config.yaml
model: "image super-resolution model"
translate: 0.06
loss: "l1"
block: "basic"
attention: false
upsampling: "transposed_conv"
residual_init: "none"
Rows from block 2 of a small image super-resolution model, named by matrix and row number. Rows with one number belong to one channel. Each number is 50 + 12 x the weight over its row's rms, rounded and kept within 0 to 99. All counts start at 0. After the name is the row's rms in percent of the matrix's.
After each channel's rows are labels from the 100 images, of 14848, where the channel reaches its highest value: "strongest on" is what is common among them. Only what is clearly more common there than usual is listed. The data: photos with spoken descriptions (Open Images, Localized Narratives). In brackets: how many of the 100, against the usual share in percent.
# convs0: first 3x3 conv (model.mid.0.convs.0.weight, 288x288x3x3, each kernel summed), inputs 0-71
# convs1: second 3x3 conv (model.mid.0.convs.1.weight, 288x288x3x3, transposed, each kernel summed), outputs 0-71

convs0.24 112:49 30 52 42 42 52 68 46 49 56 44 52 63 74 66 45 51 48 51 51 45 67 64 59 44 63 45 50 59 47 60 52 46 62 54 50 58 56 65 77 53 62 50 75 68 48 65 37 71 56 60 71 54 49 47 68 68 65 46 69 54 42 62 38 57 48 57 53 76 45 45 55
convs1.24 126:78 78 50 78 75 38 46 73 52 53 72 44 48 42 57 44 73 44 43 44 72 55 62 53 78 61 47 42 46 76 45 45 48 44 39 45 46 46 47 75 42 42 49 67 68 45 53 63 57 45 52 77 43 65 39 73 62 60 73 60 54 53 46 78 55 34 58 54 74 46 74 44
strongest on: text has "plants" (36 vs 9.9)

convs0.165 095:52 36 28 39 32 57 65 59 46 47 40 55 44 64 49 61 54 51 44 63 42 51 68 59 36 63 45 37 50 43 59 43 39 67 63 45 47 58 46 64 56 62 60 70 60 67 68 46 67 36 65 65 68 36 56 61 52 75 44 55 50 52 59 33 47 60 46 49 72 43 36 57
convs1.165 064:58 77 61 77 73 38 40 64 50 67 66 66 55 52 58 47 75 51 54 57 62 61 62 34 66 53 64 50 42 65 55 54 51 49 37 62 48 36 55 55 48 41 53 71 65 53 39 75 61 58 47 63 48 66 58 63 75 65 64 54 64 49 48 79 61 52 65 66 58 60 69 40
strongest on: text has "plants" (28 vs 9.9)

convs0.57 085:36 37 46 47 42 51 71 42 59 64 54 52 62 72 78 61 46 50 55 45 65 73 66 49 42 54 54 58 76 48 72 43 60 52 61 55 63 39 81 49 74 39 67 73 54 54 49 33 65 54 72 47 51 55 45 48 70 65 48 66 68 48 81 40 71 64 69 62 54 47 41 57
convs1.57 076:72 77 47 78 81 48 36 65 46 67 68 58 59 42 56 43 78 53 53 43 67 54 58 46 72 61 46 45 47 72 47 49 43 38 53 53 44 46 44 71 41 43 49 72 62 35 52 59 72 55 54 71 36 68 41 65 76 59 65 70 57 54 39 87 51 43 61 64 65 53 70 46
strongest on: text has "trees" (57 vs 26.9); text has "plants" (38 vs 9.9)

convs0.254 069:37 33 44 45 32 43 77 38 51 67 49 53 73 67 75 51 44 44 55 53 61 73 66 40 39 50 56 48 76 43 67 44 56 44 56 59 60 45 74 62 63 41 73 69 55 53 42 24 73 60 77 53 50 48 56 51 63 66 48 71 61 45 69 45 60 70 60 60 53 51 44 62
convs1.254 060:71 79 53 81 77 52 33 69 51 65 66 51 58 46 63 46 69 60 48 51 60 66 55 52 75 60 46 46 46 69 48 42 41 40 63 52 50 51 48 66 44 46 51 65 60 35 50 61 74 49 57 63 34 71 43 63 76 52 57 66 59 61 44 87 63 43 62 63 69 53 70 44
strongest on: text has "trees" (56 vs 26.9); text has "plants" (39 vs 9.9); text has "grass" (25 vs 9.7)

convs0.88 099:46 33 32 35 34 56 75 50 43 61 42 49 64 71 64 62 44 50 44 56 27 69 58 57 36 66 40 56 66 37 57 66 57 65 63 48 46 52 64 63 62 57 56 64 63 64 62 57 74 60 72 62 62 45 45 62 57 62 45 73 51 54 66 31 52 52 53 58 73 52 35 63
convs1.88 089:71 78 62 74 68 35 41 66 58 68 73 60 59 49 64 47 74 48 52 54 72 64 61 45 69 60 55 49 49 67 53 49 44 47 38 58 54 40 48 70 45 42 51 74 68 53 49 61 61 49 52 72 48 69 51 69 76 65 70 59 66 53 48 74 63 48 66 67 70 56 70 53
strongest on: text has "trees" (54 vs 26.9); text has "plants" (36 vs 9.9)

convs0.77 118:43 35 40 42 42 52 57 43 48 58 50 50 57 73 63 55 54 45 48 49 36 71 75 63 43 58 50 51 66 46 73 58 46 57 52 50 48 56 53 74 53 61 54 78 62 49 66 44 73 52 59 68 54 43 46 62 74 72 54 61 57 45 57 38 58 47 62 62 74 53 48 56
convs1.77 123:76 83 50 81 77 38 46 77 48 50 72 45 49 44 56 45 73 45 44 45 74 54 61 52 80 61 49 45 43 78 46 50 48 49 40 44 44 45 45 74 46 43 49 68 70 49 53 67 56 46 52 79 46 62 42 74 56 61 75 59 52 51 43 77 55 38 53 53 74 45 74 46
strongest on: text has "plants" (35 vs 9.9)

convs0.209 076:44 28 49 43 46 37 64 47 61 67 46 56 65 68 72 53 51 38 49 45 64 73 67 45 44 51 53 48 73 48 62 44 59 43 47 59 66 49 74 53 52 41 62 68 55 55 44 47 64 57 63 50 48 55 49 48 79 64 40 67 66 36 73 37 59 67 64 55 60 51 35 57
convs1.209 066:70 76 54 78 76 53 35 69 41 58 65 48 63 47 58 45 68 59 40 46 64 60 59 51 74 55 44 49 51 76 44 37 47 40 66 48 41 49 45 68 46 34 52 62 60 36 50 57 72 47 63 67 35 68 38 62 65 56 69 61 58 60 42 83 53 40 59 60 64 50 75 36
strongest on: text has "trees" (55 vs 26.9); text has "plants" (37 vs 9.9)

convs0.112 089:44 30 47 48 34 53 64 33 61 66 46 47 68 71 78 57 48 47 50 44 62 76 67 45 39 49 57 51 73 45 72 45 59 46 58 49 68 42 86 50 71 42 64 66 59 47 47 34 54 54 77 46 48 48 54 49 70 72 40 66 59 47 77 41 77 56 66 60 45 41 42 64
convs1.112 078:75 76 51 81 79 51 34 68 46 61 65 56 62 41 59 43 70 50 49 46 65 56 58 49 72 61 50 45 46 73 44 44 43 38 58 53 50 46 47 75 45 41 50 71 62 39 50 59 70 54 55 76 37 71 40 63 75 54 60 69 57 56 41 86 54 39 60 61 71 54 71 47
strongest on: text has "trees" (57 vs 26.9); text has "plants" (39 vs 9.9)

convs0.233 086:38 29 48 46 34 51 68 45 60 65 50 56 59 74 82 62 42 54 50 47 63 70 65 48 41 50 52 52 75 41 70 40 54 46 56 55 64 39 80 53 66 43 71 69 50 50 50 39 55 58 71 46 53 59 47 49 67 68 47 71 66 46 76 42 72 58 68 61 54 45 45 58
convs1.233 075:75 78 47 80 79 51 30 72 49 64 63 56 60 37 53 38 77 56 49 47 67 55 60 48 74 56 48 44 45 70 47 45 41 40 54 56 52 46 45 68 44 45 49 73 59 32 48 58 67 52 55 67 36 66 42 62 76 54 62 67 57 57 42 85 53 41 61 62 67 54 69 44
strongest on: text has "trees" (57 vs 26.9); text has "plants" (37 vs 9.9)