Rows from block 2, named by matrix and row number. Rows with one number belong to one channel. Each number is 50 + 15 x the weight over its row's rms, rounded and kept within 0 to 99. All counts start at 0.
# convs0: first 3x3 conv (model.mid.0.convs.0.weight, 288x288x3x3), inputs 208-223, a 3x3 kernel for each
# convs1: second 3x3 conv (model.mid.0.convs.1.weight, 288x288x3x3, transposed), outputs 208-223, a 3x3 kernel for each
convs0.133:80 76 61 72 69 60 67 59 61 66 50 63 74 59 78 65 65 56 70 76 74 76 74 66 88 70 75 52 28 29 46 41 45 42 49 38 74 65 56 58 54 67 61 63 53 39 35 25 32 49 40 33 32 34 39 36 49 26 29 41 46 30 46 42 49 29 44 40 42 46 29 45 56 32 50 41 38 49 57 46 42 14 28 41 15 23 21 19 24 30 58 51 62 56 40 50 40 66 55 45 73 53 58 57 43 38 48 49 46 48 61 53 41 62 38 58 51 41 32 60 40 41 61 65 39 47 52 35 50 32 62 56 38 50 47 54 54 47 45 45 54 47 40 38
convs1.133:79 64 53 75 78 56 65 63 71 66 73 63 79 70 68 76 78 63 55 36 54 38 35 47 52 41 49 86 64 56 70 60 52 70 61 67 75 73 55 74 78 61 71 58 56 58 58 54 49 60 42 65 46 50 57 60 67 51 54 41 60 55 51 50 51 44 50 36 55 46 68 51 80 72 64 73 81 63 75 60 73 36 59 37 51 51 47 35 60 39 43 56 43 48 49 58 44 47 51 49 57 44 43 62 44 36 28 53 54 62 58 49 45 50 40 52 48 37 52 57 59 67 49 69 58 68 33 49 52 40 39 55 46 46 42 51 63 66 63 56 56 57 59 59
convs0.134:57 68 59 51 74 61 57 52 78 54 49 69 54 67 65 70 66 67 71 64 66 59 55 63 61 61 68 49 51 49 44 68 51 35 49 53 53 55 57 61 55 47 37 37 40 35 37 21 45 32 27 31 24 48 38 49 26 45 38 36 36 45 40 57 33 47 35 46 37 57 59 37 61 43 60 63 51 50 42 39 61 42 24 44 22 20 29 31 23 34 55 51 64 50 56 56 44 54 67 27 25 14 32 28 30 34 32 36 76 63 53 57 69 35 46 58 29 44 47 51 42 60 40 52 50 53 51 52 56 39 39 36 39 34 39 41 45 43 42 48 25 52 38 46
convs1.134:57 64 43 65 45 53 48 43 56 67 57 59 42 59 58 55 52 52 49 52 42 51 46 60 37 53 36 65 62 68 71 63 45 43 55 69 57 50 44 52 49 50 53 48 33 67 61 56 71 75 70 62 72 60 60 79 48 67 73 75 42 48 52 68 61 64 63 68 60 63 66 66 69 72 74 68 64 83 60 77 65 55 54 45 77 64 78 51 57 59 48 66 39 44 57 55 69 59 58 65 70 51 51 78 59 72 63 69 65 72 50 65 53 61 53 38 38 38 59 53 55 46 48 60 56 46 40 63 49 53 44 54 47 49 52 57 65 65 67 66 79 67 62 69
convs0.135:80 55 68 76 53 82 87 76 86 87 63 67 77 56 73 86 73 84 75 69 66 67 68 54 72 63 62 86 88 81 89 75 69 81 75 75 66 54 65 54 43 67 73 66 74 59 57 56 62 62 61 65 69 51 63 64 53 64 52 57 59 45 63 64 69 65 62 73 70 53 68 62 50 34 35 50 27 47 57 49 60 83 74 82 88 63 60 80 64 58 49 57 51 48 60 63 59 52 51 68 70 51 60 49 44 58 55 52 62 62 71 51 69 66 52 62 73 77 72 77 75 58 65 82 59 66 41 48 41 43 57 55 55 53 50 53 50 42 54 55 42 44 39 42
convs1.135:81 75 67 73 70 68 59 58 57 88 77 74 78 73 69 72 69 71 49 53 49 49 49 51 50 50 48 75 76 78 79 78 73 74 70 66 71 67 62 67 64 61 74 68 70 35 38 41 39 42 43 46 47 40 47 40 41 47 47 44 47 42 42 40 41 44 38 30 41 39 38 45 90 78 75 91 74 80 84 81 76 44 36 38 38 40 42 41 34 44 41 46 48 45 51 50 45 42 42 61 56 67 60 59 64 64 60 61 32 30 37 34 30 35 31 33 35 63 55 53 57 60 61 67 63 61 38 40 41 35 35 45 48 48 44 48 41 45 42 42 44 44 43 48
convs0.136:91 71 64 86 81 67 92 72 63 99 70 78 82 79 65 81 72 73 88 75 77 75 62 73 74 86 58 70 65 60 61 58 54 62 55 61 88 76 85 82 66 74 79 67 72 44 47 36 40 44 39 42 37 31 47 41 40 35 43 35 35 48 36 51 50 57 46 54 67 55 47 51 65 56 59 57 37 42 51 52 56 57 55 50 57 54 63 48 50 39 52 58 55 51 69 56 46 62 50 63 67 79 58 63 68 66 52 49 43 44 44 38 39 51 34 50 53 61 61 54 52 65 62 60 55 50 56 54 53 55 56 54 55 56 43 54 53 48 52 60 57 67 54 51
convs1.136:78 81 63 79 64 63 54 64 65 94 70 71 89 77 60 74 66 67 43 52 53 45 36 47 45 41 42 75 62 64 80 74 69 63 62 73 77 71 57 57 63 61 70 68 70 52 59 62 68 55 42 63 52 34 60 60 59 60 53 43 66 62 44 45 41 34 48 36 27 40 38 38 84 81 67 79 68 68 87 67 54 38 51 58 48 35 46 43 45 45 39 44 48 53 38 45 35 42 44 53 46 46 51 50 49 47 56 48 37 32 38 43 41 36 46 40 48 54 52 38 55 43 58 65 61 64 33 36 40 44 42 39 41 40 39 59 62 53 71 63 44 40 65 59
convs0.137:55 57 76 67 64 59 57 57 70 61 58 53 49 48 61 47 60 64 60 66 63 70 82 74 65 64 70 41 50 42 42 45 33 41 52 37 62 68 69 64 67 51 54 61 52 46 33 23 39 42 35 33 54 20 49 40 46 38 44 40 38 50 49 36 45 43 44 45 53 34 32 45 32 44 48 47 43 49 53 35 47 12 27 22 34 12 29 27 28 34 60 49 57 50 58 59 53 57 49 30 18 39 18 27 18 26 26 26 55 58 60 62 58 55 52 53 50 42 39 31 45 51 43 52 43 46 45 42 39 40 56 60 48 41 37 46 47 37 52 46 45 46 33 33
convs1.137:60 52 43 56 51 51 55 51 49 50 74 71 65 63 60 63 62 65 48 48 45 45 48 47 52 53 59 64 70 62 71 69 77 64 76 65 57 50 45 61 39 45 45 73 51 62 76 62 62 69 70 56 77 52 61 61 57 50 48 58 56 71 70 53 55 56 63 58 53 57 55 53 80 65 72 86 74 78 78 67 74 54 58 49 62 48 53 62 64 44 58 57 55 49 53 67 47 48 50 73 81 70 59 65 75 64 85 60 46 53 48 58 54 40 48 50 52 57 62 51 65 56 60 59 60 56 53 61 52 43 52 55 36 46 46 62 80 73 53 76 67 58 60 64
convs0.138:49 32 48 60 43 43 71 43 57 43 34 40 48 46 46 68 61 71 49 28 41 44 40 42 35 41 30 72 66 74 71 76 75 72 67 68 43 56 39 43 35 44 46 45 50 82 73 79 72 77 68 80 62 70 60 74 67 70 68 57 66 65 58 73 74 75 74 63 62 65 59 52 42 30 29 41 32 48 55 46 56 85 89 92 85 66 75 99 66 76 41 49 32 38 55 55 41 58 51 90 65 60 67 50 52 57 63 51 57 49 63 58 48 67 60 65 61 73 59 67 67 63 54 62 52 47 44 29 25 50 54 39 61 56 50 42 42 48 50 55 49 51 57 45
convs1.138:67 72 66 69 77 71 73 72 60 77 81 74 76 80 75 76 62 70 56 48 45 47 43 50 48 57 46 74 84 77 64 70 71 74 65 70 72 79 78 72 80 68 76 77 69 30 25 33 46 44 43 39 50 34 26 34 30 33 30 34 23 40 39 39 45 51 41 44 38 49 44 41 63 70 80 73 73 73 69 75 59 40 55 41 49 46 33 40 38 36 34 43 35 24 44 37 48 37 44 69 66 77 68 72 68 65 75 70 25 35 37 36 40 42 42 37 58 65 68 71 60 64 63 62 68 57 38 48 58 42 58 53 49 41 55 43 31 40 32 44 34 48 39 37
convs0.139:99 78 61 82 59 67 84 76 76 89 75 60 83 69 55 79 83 85 86 73 77 67 68 76 72 60 58 75 65 85 75 77 78 84 82 70 65 64 74 62 58 58 75 64 70 75 64 68 66 71 57 76 65 66 70 48 45 67 48 56 51 49 57 47 57 60 62 65 54 51 50 48 58 40 48 42 44 46 60 65 57 85 65 75 84 66 56 81 76 55 45 44 40 46 51 43 39 53 57 90 64 63 76 67 64 70 70 53 50 61 55 53 61 50 56 54 68 70 76 66 72 54 57 75 63 56 40 46 42 38 42 37 37 46 39 54 57 45 48 57 54 61 54 53
convs1.139:75 72 76 77 59 62 66 68 58 89 80 77 80 76 74 78 82 68 43 49 47 48 47 51 50 45 54 76 70 81 76 71 74 72 77 70 70 67 62 75 60 69 77 69 68 42 49 42 43 38 42 49 36 44 46 45 43 45 49 46 47 50 49 35 40 43 47 46 47 37 48 39 95 83 80 85 72 80 80 79 72 39 35 49 42 39 37 40 39 35 50 44 41 46 48 52 42 47 47 63 59 62 63 61 64 67 57 67 32 31 36 33 34 37 34 37 36 65 64 61 66 58 62 65 64 69 34 40 39 42 37 41 40 47 46 42 39 42 38 46 41 46 39 37
convs0.140:63 60 63 52 53 53 55 72 45 46 51 57 58 52 56 56 77 46 59 70 59 62 58 63 58 81 53 40 44 51 45 56 56 50 50 66 49 64 63 60 52 54 44 63 47 29 38 29 30 21 31 21 41 40 39 39 34 34 44 38 34 38 42 38 42 46 40 40 40 41 37 48 58 47 40 40 52 50 62 39 53 42 35 39 21 25 19 27 27 34 45 53 50 51 73 43 50 53 53 28 26 45 33 20 29 35 37 25 51 57 51 61 42 57 37 39 43 53 45 49 63 46 64 51 47 36 52 44 49 48 53 41 50 50 39 53 45 40 58 45 37 43 43 51
convs1.140:62 44 52 57 50 51 56 56 64 64 65 52 68 65 63 55 72 59 37 49 41 53 39 40 42 45 42 53 73 69 70 60 68 62 51 51 56 61 61 33 63 61 54 57 63 50 70 64 59 59 64 50 66 72 58 69 68 66 72 58 55 64 63 56 55 66 57 53 52 58 60 58 76 78 66 81 72 73 70 59 69 45 66 60 55 75 74 62 64 47 55 58 67 46 55 55 55 49 50 69 65 75 78 81 65 60 79 51 57 55 48 53 43 60 61 49 38 54 69 66 60 47 56 53 61 68 47 44 55 55 41 65 31 47 46 48 68 74 63 70 76 65 67 74
convs0.141:77 63 71 68 66 71 77 63 78 65 74 66 68 69 77 62 75 76 55 60 63 56 51 59 73 64 55 79 63 64 63 63 73 67 79 62 63 68 63 58 56 75 76 74 77 53 53 58 49 58 63 41 54 55 75 76 77 88 71 63 60 73 56 58 55 53 50 50 63 44 66 48 61 57 56 62 59 62 69 67 67 53 47 53 55 43 45 54 44 44 48 45 39 51 44 39 50 44 48 58 43 44 58 57 45 49 42 29 74 68 63 82 69 69 55 69 75 68 66 60 66 60 67 73 65 78 20 38 49 37 44 32 54 42 46 33 40 30 53 43 29 37 46 46
convs1.141:77 74 60 86 73 59 89 74 63 82 67 69 74 72 67 81 68 71 47 42 43 56 50 53 57 48 57 69 59 64 61 77 65 84 70 66 74 68 71 64 58 67 75 63 67 33 39 39 22 32 30 33 31 35 35 41 41 38 42 40 33 32 31 35 47 43 42 44 45 35 40 45 59 64 64 62 49 64 71 61 68 40 42 39 44 40 44 36 39 39 45 60 63 64 61 66 51 46 58 53 45 55 49 42 42 60 59 47 35 47 37 34 38 38 20 36 39 60 59 54 53 68 62 61 60 58 47 44 51 43 43 52 50 43 49 40 50 32 38 41 38 39 38 37
convs0.142:94 75 78 77 57 65 77 68 82 75 67 64 70 67 66 90 80 90 78 67 66 66 65 61 71 63 61 84 91 81 77 70 78 79 72 66 80 61 70 47 53 57 67 70 72 68 62 52 60 51 64 61 63 64 67 52 62 58 50 56 54 52 47 66 56 60 54 59 40 56 54 52 45 46 44 51 32 62 56 54 52 77 69 67 77 62 69 84 68 78 55 53 49 37 53 51 46 46 52 79 75 72 66 51 42 56 58 70 53 59 69 58 63 60 44 62 72 66 74 72 68 54 53 69 64 55 37 54 43 49 47 55 47 52 41 58 53 48 53 55 52 49 60 45
convs1.142:73 70 65 77 70 63 67 66 63 82 78 69 76 71 64 78 75 74 46 56 43 38 49 44 51 46 50 78 74 74 79 74 70 80 72 74 71 66 65 71 69 66 68 63 64 44 34 38 41 35 41 48 49 50 48 45 45 47 57 55 42 42 42 41 37 41 38 47 43 39 47 45 98 85 83 84 75 81 88 81 70 40 43 43 45 38 38 39 47 42 48 50 44 43 39 48 52 49 45 54 67 60 64 54 63 68 56 66 30 31 33 37 40 33 31 40 36 70 57 63 51 60 58 70 61 61 42 40 42 41 47 43 45 41 51 55 47 43 52 40 38 41 49 40
convs0.143:94 68 71 71 64 77 83 75 84 85 70 78 76 54 68 79 69 81 73 61 65 75 53 54 68 49 66 87 63 80 76 69 72 82 66 81 66 63 75 59 58 74 73 60 75 62 67 67 67 71 71 68 68 59 75 77 73 66 75 55 59 62 51 69 68 56 68 83 68 52 64 52 56 48 50 60 35 59 50 53 56 84 91 90 87 67 61 96 75 63 47 48 46 46 45 58 42 54 43 83 75 65 79 64 60 68 54 49 61 69 74 71 72 63 39 53 70 79 69 59 76 59 57 78 60 61 43 51 48 52 58 57 54 59 47 59 47 38 61 57 52 55 52 46
convs1.143:85 72 66 78 67 73 68 68 61 83 79 82 88 76 69 76 71 67 52 53 54 51 52 48 48 48 48 78 68 68 78 77 69 75 74 70 69 69 69 71 66 56 76 69 69 43 50 39 43 42 43 48 46 44 46 51 48 50 55 50 50 51 42 38 37 40 36 46 43 35 43 40 79 73 69 74 66 68 68 71 67 39 42 33 35 34 36 38 34 33 49 43 36 41 40 39 41 44 40 67 49 66 65 56 61 65 60 69 29 32 20 24 27 19 33 31 29 61 64 64 63 64 60 55 59 69 40 45 44 44 43 53 48 47 44 46 37 35 40 34 43 42 40 33