From a checkpoint of a small image super-resolution model: widths [96, 192, 288].
Rows from block 2 of a small image super-resolution model, named by matrix and row number. Rows with one number belong to one channel. Each number is 200 + 30 x the weight over its row's rms, rounded and kept within 0 to 999. All counts start at 0.
After each channel's rows are labels from the 100 images, of 14848, where the channel reaches its highest value: "responds to" is what is common among them; "patch colour" is the nearest of a few named colours to the mean colour under the peak. Only what is clearly more common there than usual is listed. The data: photos with spoken descriptions (Open Images, Localized Narratives).
# convs0: first 3x3 conv (model.mid.0.convs.0.weight, 288x288x3x3, each kernel summed), inputs 0-71
# convs1: second 3x3 conv (model.mid.0.convs.1.weight, 288x288x3x3, transposed, each kernel summed), outputs 0-71

convs0.64,168,150,156,166,147,224,264,194,204,226,178,221,230,239,238,222,183,219,191,217,140,246,218,222,165,233,180,207,238,168,213,235,206,232,235,196,199,232,241,229,224,204,199,223,219,220,227,201,260,222,251,232,212,170,186,233,216,216,177,249,222,223,254,145,220,205,208,226,249,220,164,222
convs1.64,250,261,221,251,241,162,177,236,215,246,252,231,215,195,234,185,256,205,205,214,254,237,227,188,246,217,216,197,188,241,206,193,189,177,166,213,215,184,198,238,180,189,208,261,236,194,188,232,232,207,200,255,173,249,199,235,273,232,256,239,239,213,196,260,238,172,241,249,241,215,254,200
responds to: text has "plants"
patch colour: brown

convs0.113,176,133,208,187,165,208,249,184,212,233,200,217,238,270,266,219,197,210,191,200,224,249,236,180,180,193,200,216,247,183,248,175,219,187,220,216,233,182,288,200,256,172,242,257,205,199,197,191,224,228,263,196,202,210,203,195,236,253,179,244,228,196,270,170,245,220,234,211,206,198,191,218
convs1.113,247,272,189,275,271,199,162,238,193,227,246,206,222,185,217,181,265,216,200,190,239,211,220,202,264,222,192,182,190,257,179,179,182,170,214,207,188,189,181,249,183,183,194,259,236,163,203,215,248,204,213,251,166,246,174,242,257,216,223,249,214,217,171,288,209,175,215,232,244,212,250,183
responds to: text has "trees"; text has "plants"
patch colour: brown

convs0.2,201,154,216,180,160,213,225,198,229,247,184,223,252,257,255,216,193,214,183,205,225,238,244,182,184,191,213,206,248,162,238,181,215,180,225,198,257,186,283,218,248,170,221,248,220,198,199,191,233,213,260,173,201,194,226,188,231,243,183,253,214,198,262,147,236,211,234,208,196,184,189,219
convs1.2,249,260,194,270,271,182,158,239,192,240,242,219,218,194,223,183,262,200,203,182,241,222,219,196,269,230,188,190,191,264,194,190,172,181,192,215,205,182,181,258,182,190,199,249,234,181,201,213,226,205,219,266,172,241,181,256,258,204,220,235,232,206,183,276,216,184,231,244,257,199,244,188
responds to: text has "trees"; text has "plants"
patch colour: brown

convs0.272,179,169,214,169,155,218,255,202,222,230,202,186,241,248,257,217,181,203,195,207,235,247,228,203,183,214,194,212,257,189,234,179,234,188,221,192,220,208,278,219,222,193,263,247,203,219,200,173,262,208,257,199,219,199,194,199,239,222,199,246,230,208,266,161,255,249,229,208,213,197,184,210
convs1.272,245,258,195,270,276,213,149,228,198,245,243,229,217,177,227,184,256,223,206,192,242,229,206,174,269,216,198,197,186,253,198,199,182,186,220,217,205,197,175,235,183,182,191,254,230,165,190,212,252,206,215,243,161,242,191,234,269,202,225,239,224,222,174,285,213,199,230,249,229,218,248,194
responds to: text has "trees"; text has "plants"
patch colour: brown

convs0.274,189,174,172,167,181,200,216,189,196,214,200,201,215,259,228,202,213,186,200,202,173,246,262,217,184,229,197,195,233,192,250,221,198,216,204,190,194,214,227,262,204,229,202,263,241,197,237,182,261,209,220,242,217,183,196,241,256,257,216,228,214,198,203,176,220,206,230,229,263,210,194,202
convs1.274,259,283,199,275,263,165,183,264,197,197,262,189,206,186,214,182,261,194,187,185,256,207,227,210,271,227,197,185,183,272,188,199,194,199,181,187,181,183,188,260,187,182,201,231,254,190,195,242,214,189,202,267,188,236,179,258,227,228,255,218,204,201,188,270,206,169,209,210,263,189,265,191
responds to: text has "plants"
patch colour: brown

convs0.281,180,153,207,193,169,211,252,196,219,238,191,218,217,256,265,231,190,202,197,200,222,243,233,173,179,185,202,214,250,181,250,182,223,189,219,199,243,181,288,198,247,167,247,255,202,185,189,179,226,228,264,192,217,211,203,193,237,242,188,241,232,188,266,174,240,217,239,228,194,189,180,213
convs1.281,250,270,195,266,271,198,168,239,191,233,248,209,218,176,221,172,256,217,192,184,234,210,218,201,259,215,184,175,186,243,179,175,192,177,214,213,197,190,174,260,181,172,196,251,227,167,196,226,249,204,212,263,179,254,176,244,261,213,238,244,215,227,173,290,205,174,222,230,246,203,242,180
responds to: text has "trees"; text has "plants"
patch colour: brown

convs0.4,182,143,201,183,184,206,248,185,237,250,190,207,235,257,277,228,203,207,200,199,226,250,236,179,175,190,215,202,253,172,245,172,212,181,226,209,234,178,294,210,238,185,247,258,222,199,197,172,225,208,250,184,192,217,207,211,245,244,183,245,226,183,278,165,263,239,237,237,202,179,187,220
convs1.4,249,276,192,272,271,200,161,243,191,237,246,213,215,177,221,179,270,212,200,185,239,225,217,193,260,217,195,181,182,251,193,189,186,175,211,218,190,182,187,241,183,184,196,261,228,162,192,232,241,208,217,259,164,256,177,227,269,218,235,246,210,219,164,288,199,185,216,231,231,200,246,190
responds to: text has "trees"; text has "plants"
patch colour: brown

convs0.185,191,156,202,182,179,214,236,183,221,229,185,209,223,262,238,204,198,197,210,193,185,251,245,223,188,227,202,202,230,185,250,211,188,221,226,200,213,204,220,264,203,232,196,257,244,212,242,153,252,210,234,253,219,158,187,234,260,253,194,254,217,176,225,161,225,201,217,214,255,189,182,216
convs1.185,258,256,201,266,260,157,194,256,202,206,252,172,200,182,223,194,248,192,192,182,249,216,229,215,264,226,191,179,184,264,190,178,189,182,167,176,187,186,183,260,172,181,204,233,246,180,210,234,216,183,198,268,188,232,167,254,229,224,256,229,213,211,188,272,220,158,217,213,264,182,254,190
responds to: text has "plants"
patch colour: brown

convs0.74,178,154,209,194,177,207,255,190,207,235,186,217,237,265,264,208,204,207,208,206,235,239,231,199,180,192,215,220,252,192,243,178,208,183,223,213,237,179,274,222,259,173,234,265,206,231,171,188,230,228,262,193,206,212,204,199,244,253,185,244,239,183,255,184,230,223,232,216,212,212,183,230
convs1.74,242,268,188,274,272,196,158,247,194,234,244,215,223,184,224,170,271,209,199,188,239,216,223,195,259,207,183,182,188,262,195,189,183,176,209,218,197,185,183,246,176,172,195,247,226,158,193,223,251,210,210,252,170,252,178,235,271,223,228,247,217,220,168,278,202,175,222,226,233,206,252,183
responds to: text has "trees"; text has "plants"; text has "grass"
patch colour: brown

convs0.32,178,150,245,187,196,191,238,217,211,239,195,214,221,245,206,203,215,182,190,196,213,209,258,182,201,199,211,233,216,194,219,169,202,156,207,229,234,178,251,213,208,173,223,258,196,196,186,227,226,215,230,198,167,193,232,190,254,240,184,227,198,184,240,190,201,232,211,186,194,165,216,200
convs1.32,247,262,174,253,247,179,162,222,213,223,251,191,214,189,230,185,230,205,193,179,251,219,208,211,255,215,184,168,180,246,189,165,190,191,183,159,182,172,180,237,174,153,178,245,247,195,190,210,210,160,208,258,177,231,172,259,243,200,246,244,211,226,177,261,214,153,227,228,249,179,243,173
responds to: text has "trees"; text has "plants"; text has "grass"
patch colour: brown

convs0.55,177,160,209,187,165,200,239,194,225,241,210,203,225,238,261,217,190,210,215,188,229,247,242,197,184,197,200,195,266,199,247,180,236,197,217,196,228,175,286,201,236,184,261,256,214,212,204,168,230,199,255,196,212,212,186,186,241,251,212,242,240,193,287,179,244,227,234,215,221,177,185,217
convs1.55,251,266,205,267,271,205,166,240,199,243,241,223,221,192,224,181,268,223,205,196,241,222,216,193,271,218,197,182,192,247,202,195,184,175,224,216,206,188,189,241,192,178,200,257,225,170,198,231,254,217,208,254,169,252,185,227,266,210,232,256,231,213,176,292,218,189,232,239,228,213,249,190
responds to: text has "trees"; text has "plants"
patch colour: brown

convs0.197,179,147,198,190,164,203,244,188,224,250,195,212,238,259,278,224,188,198,185,200,209,269,239,182,174,192,207,207,252,176,266,170,199,181,221,207,232,179,295,221,241,177,239,250,210,203,187,181,218,215,265,182,197,196,211,190,245,246,183,249,232,191,257,167,245,213,238,227,198,181,186,213
convs1.197,255,262,190,274,265,199,165,245,192,236,250,212,224,186,215,177,261,210,205,185,237,214,216,205,260,227,185,175,181,257,195,182,186,169,213,204,187,193,180,247,183,185,197,250,233,162,199,231,236,210,214,252,166,245,172,238,268,204,238,244,209,219,167,283,211,170,219,231,238,208,256,175
responds to: text has "trees"; text has "plants"
patch colour: brown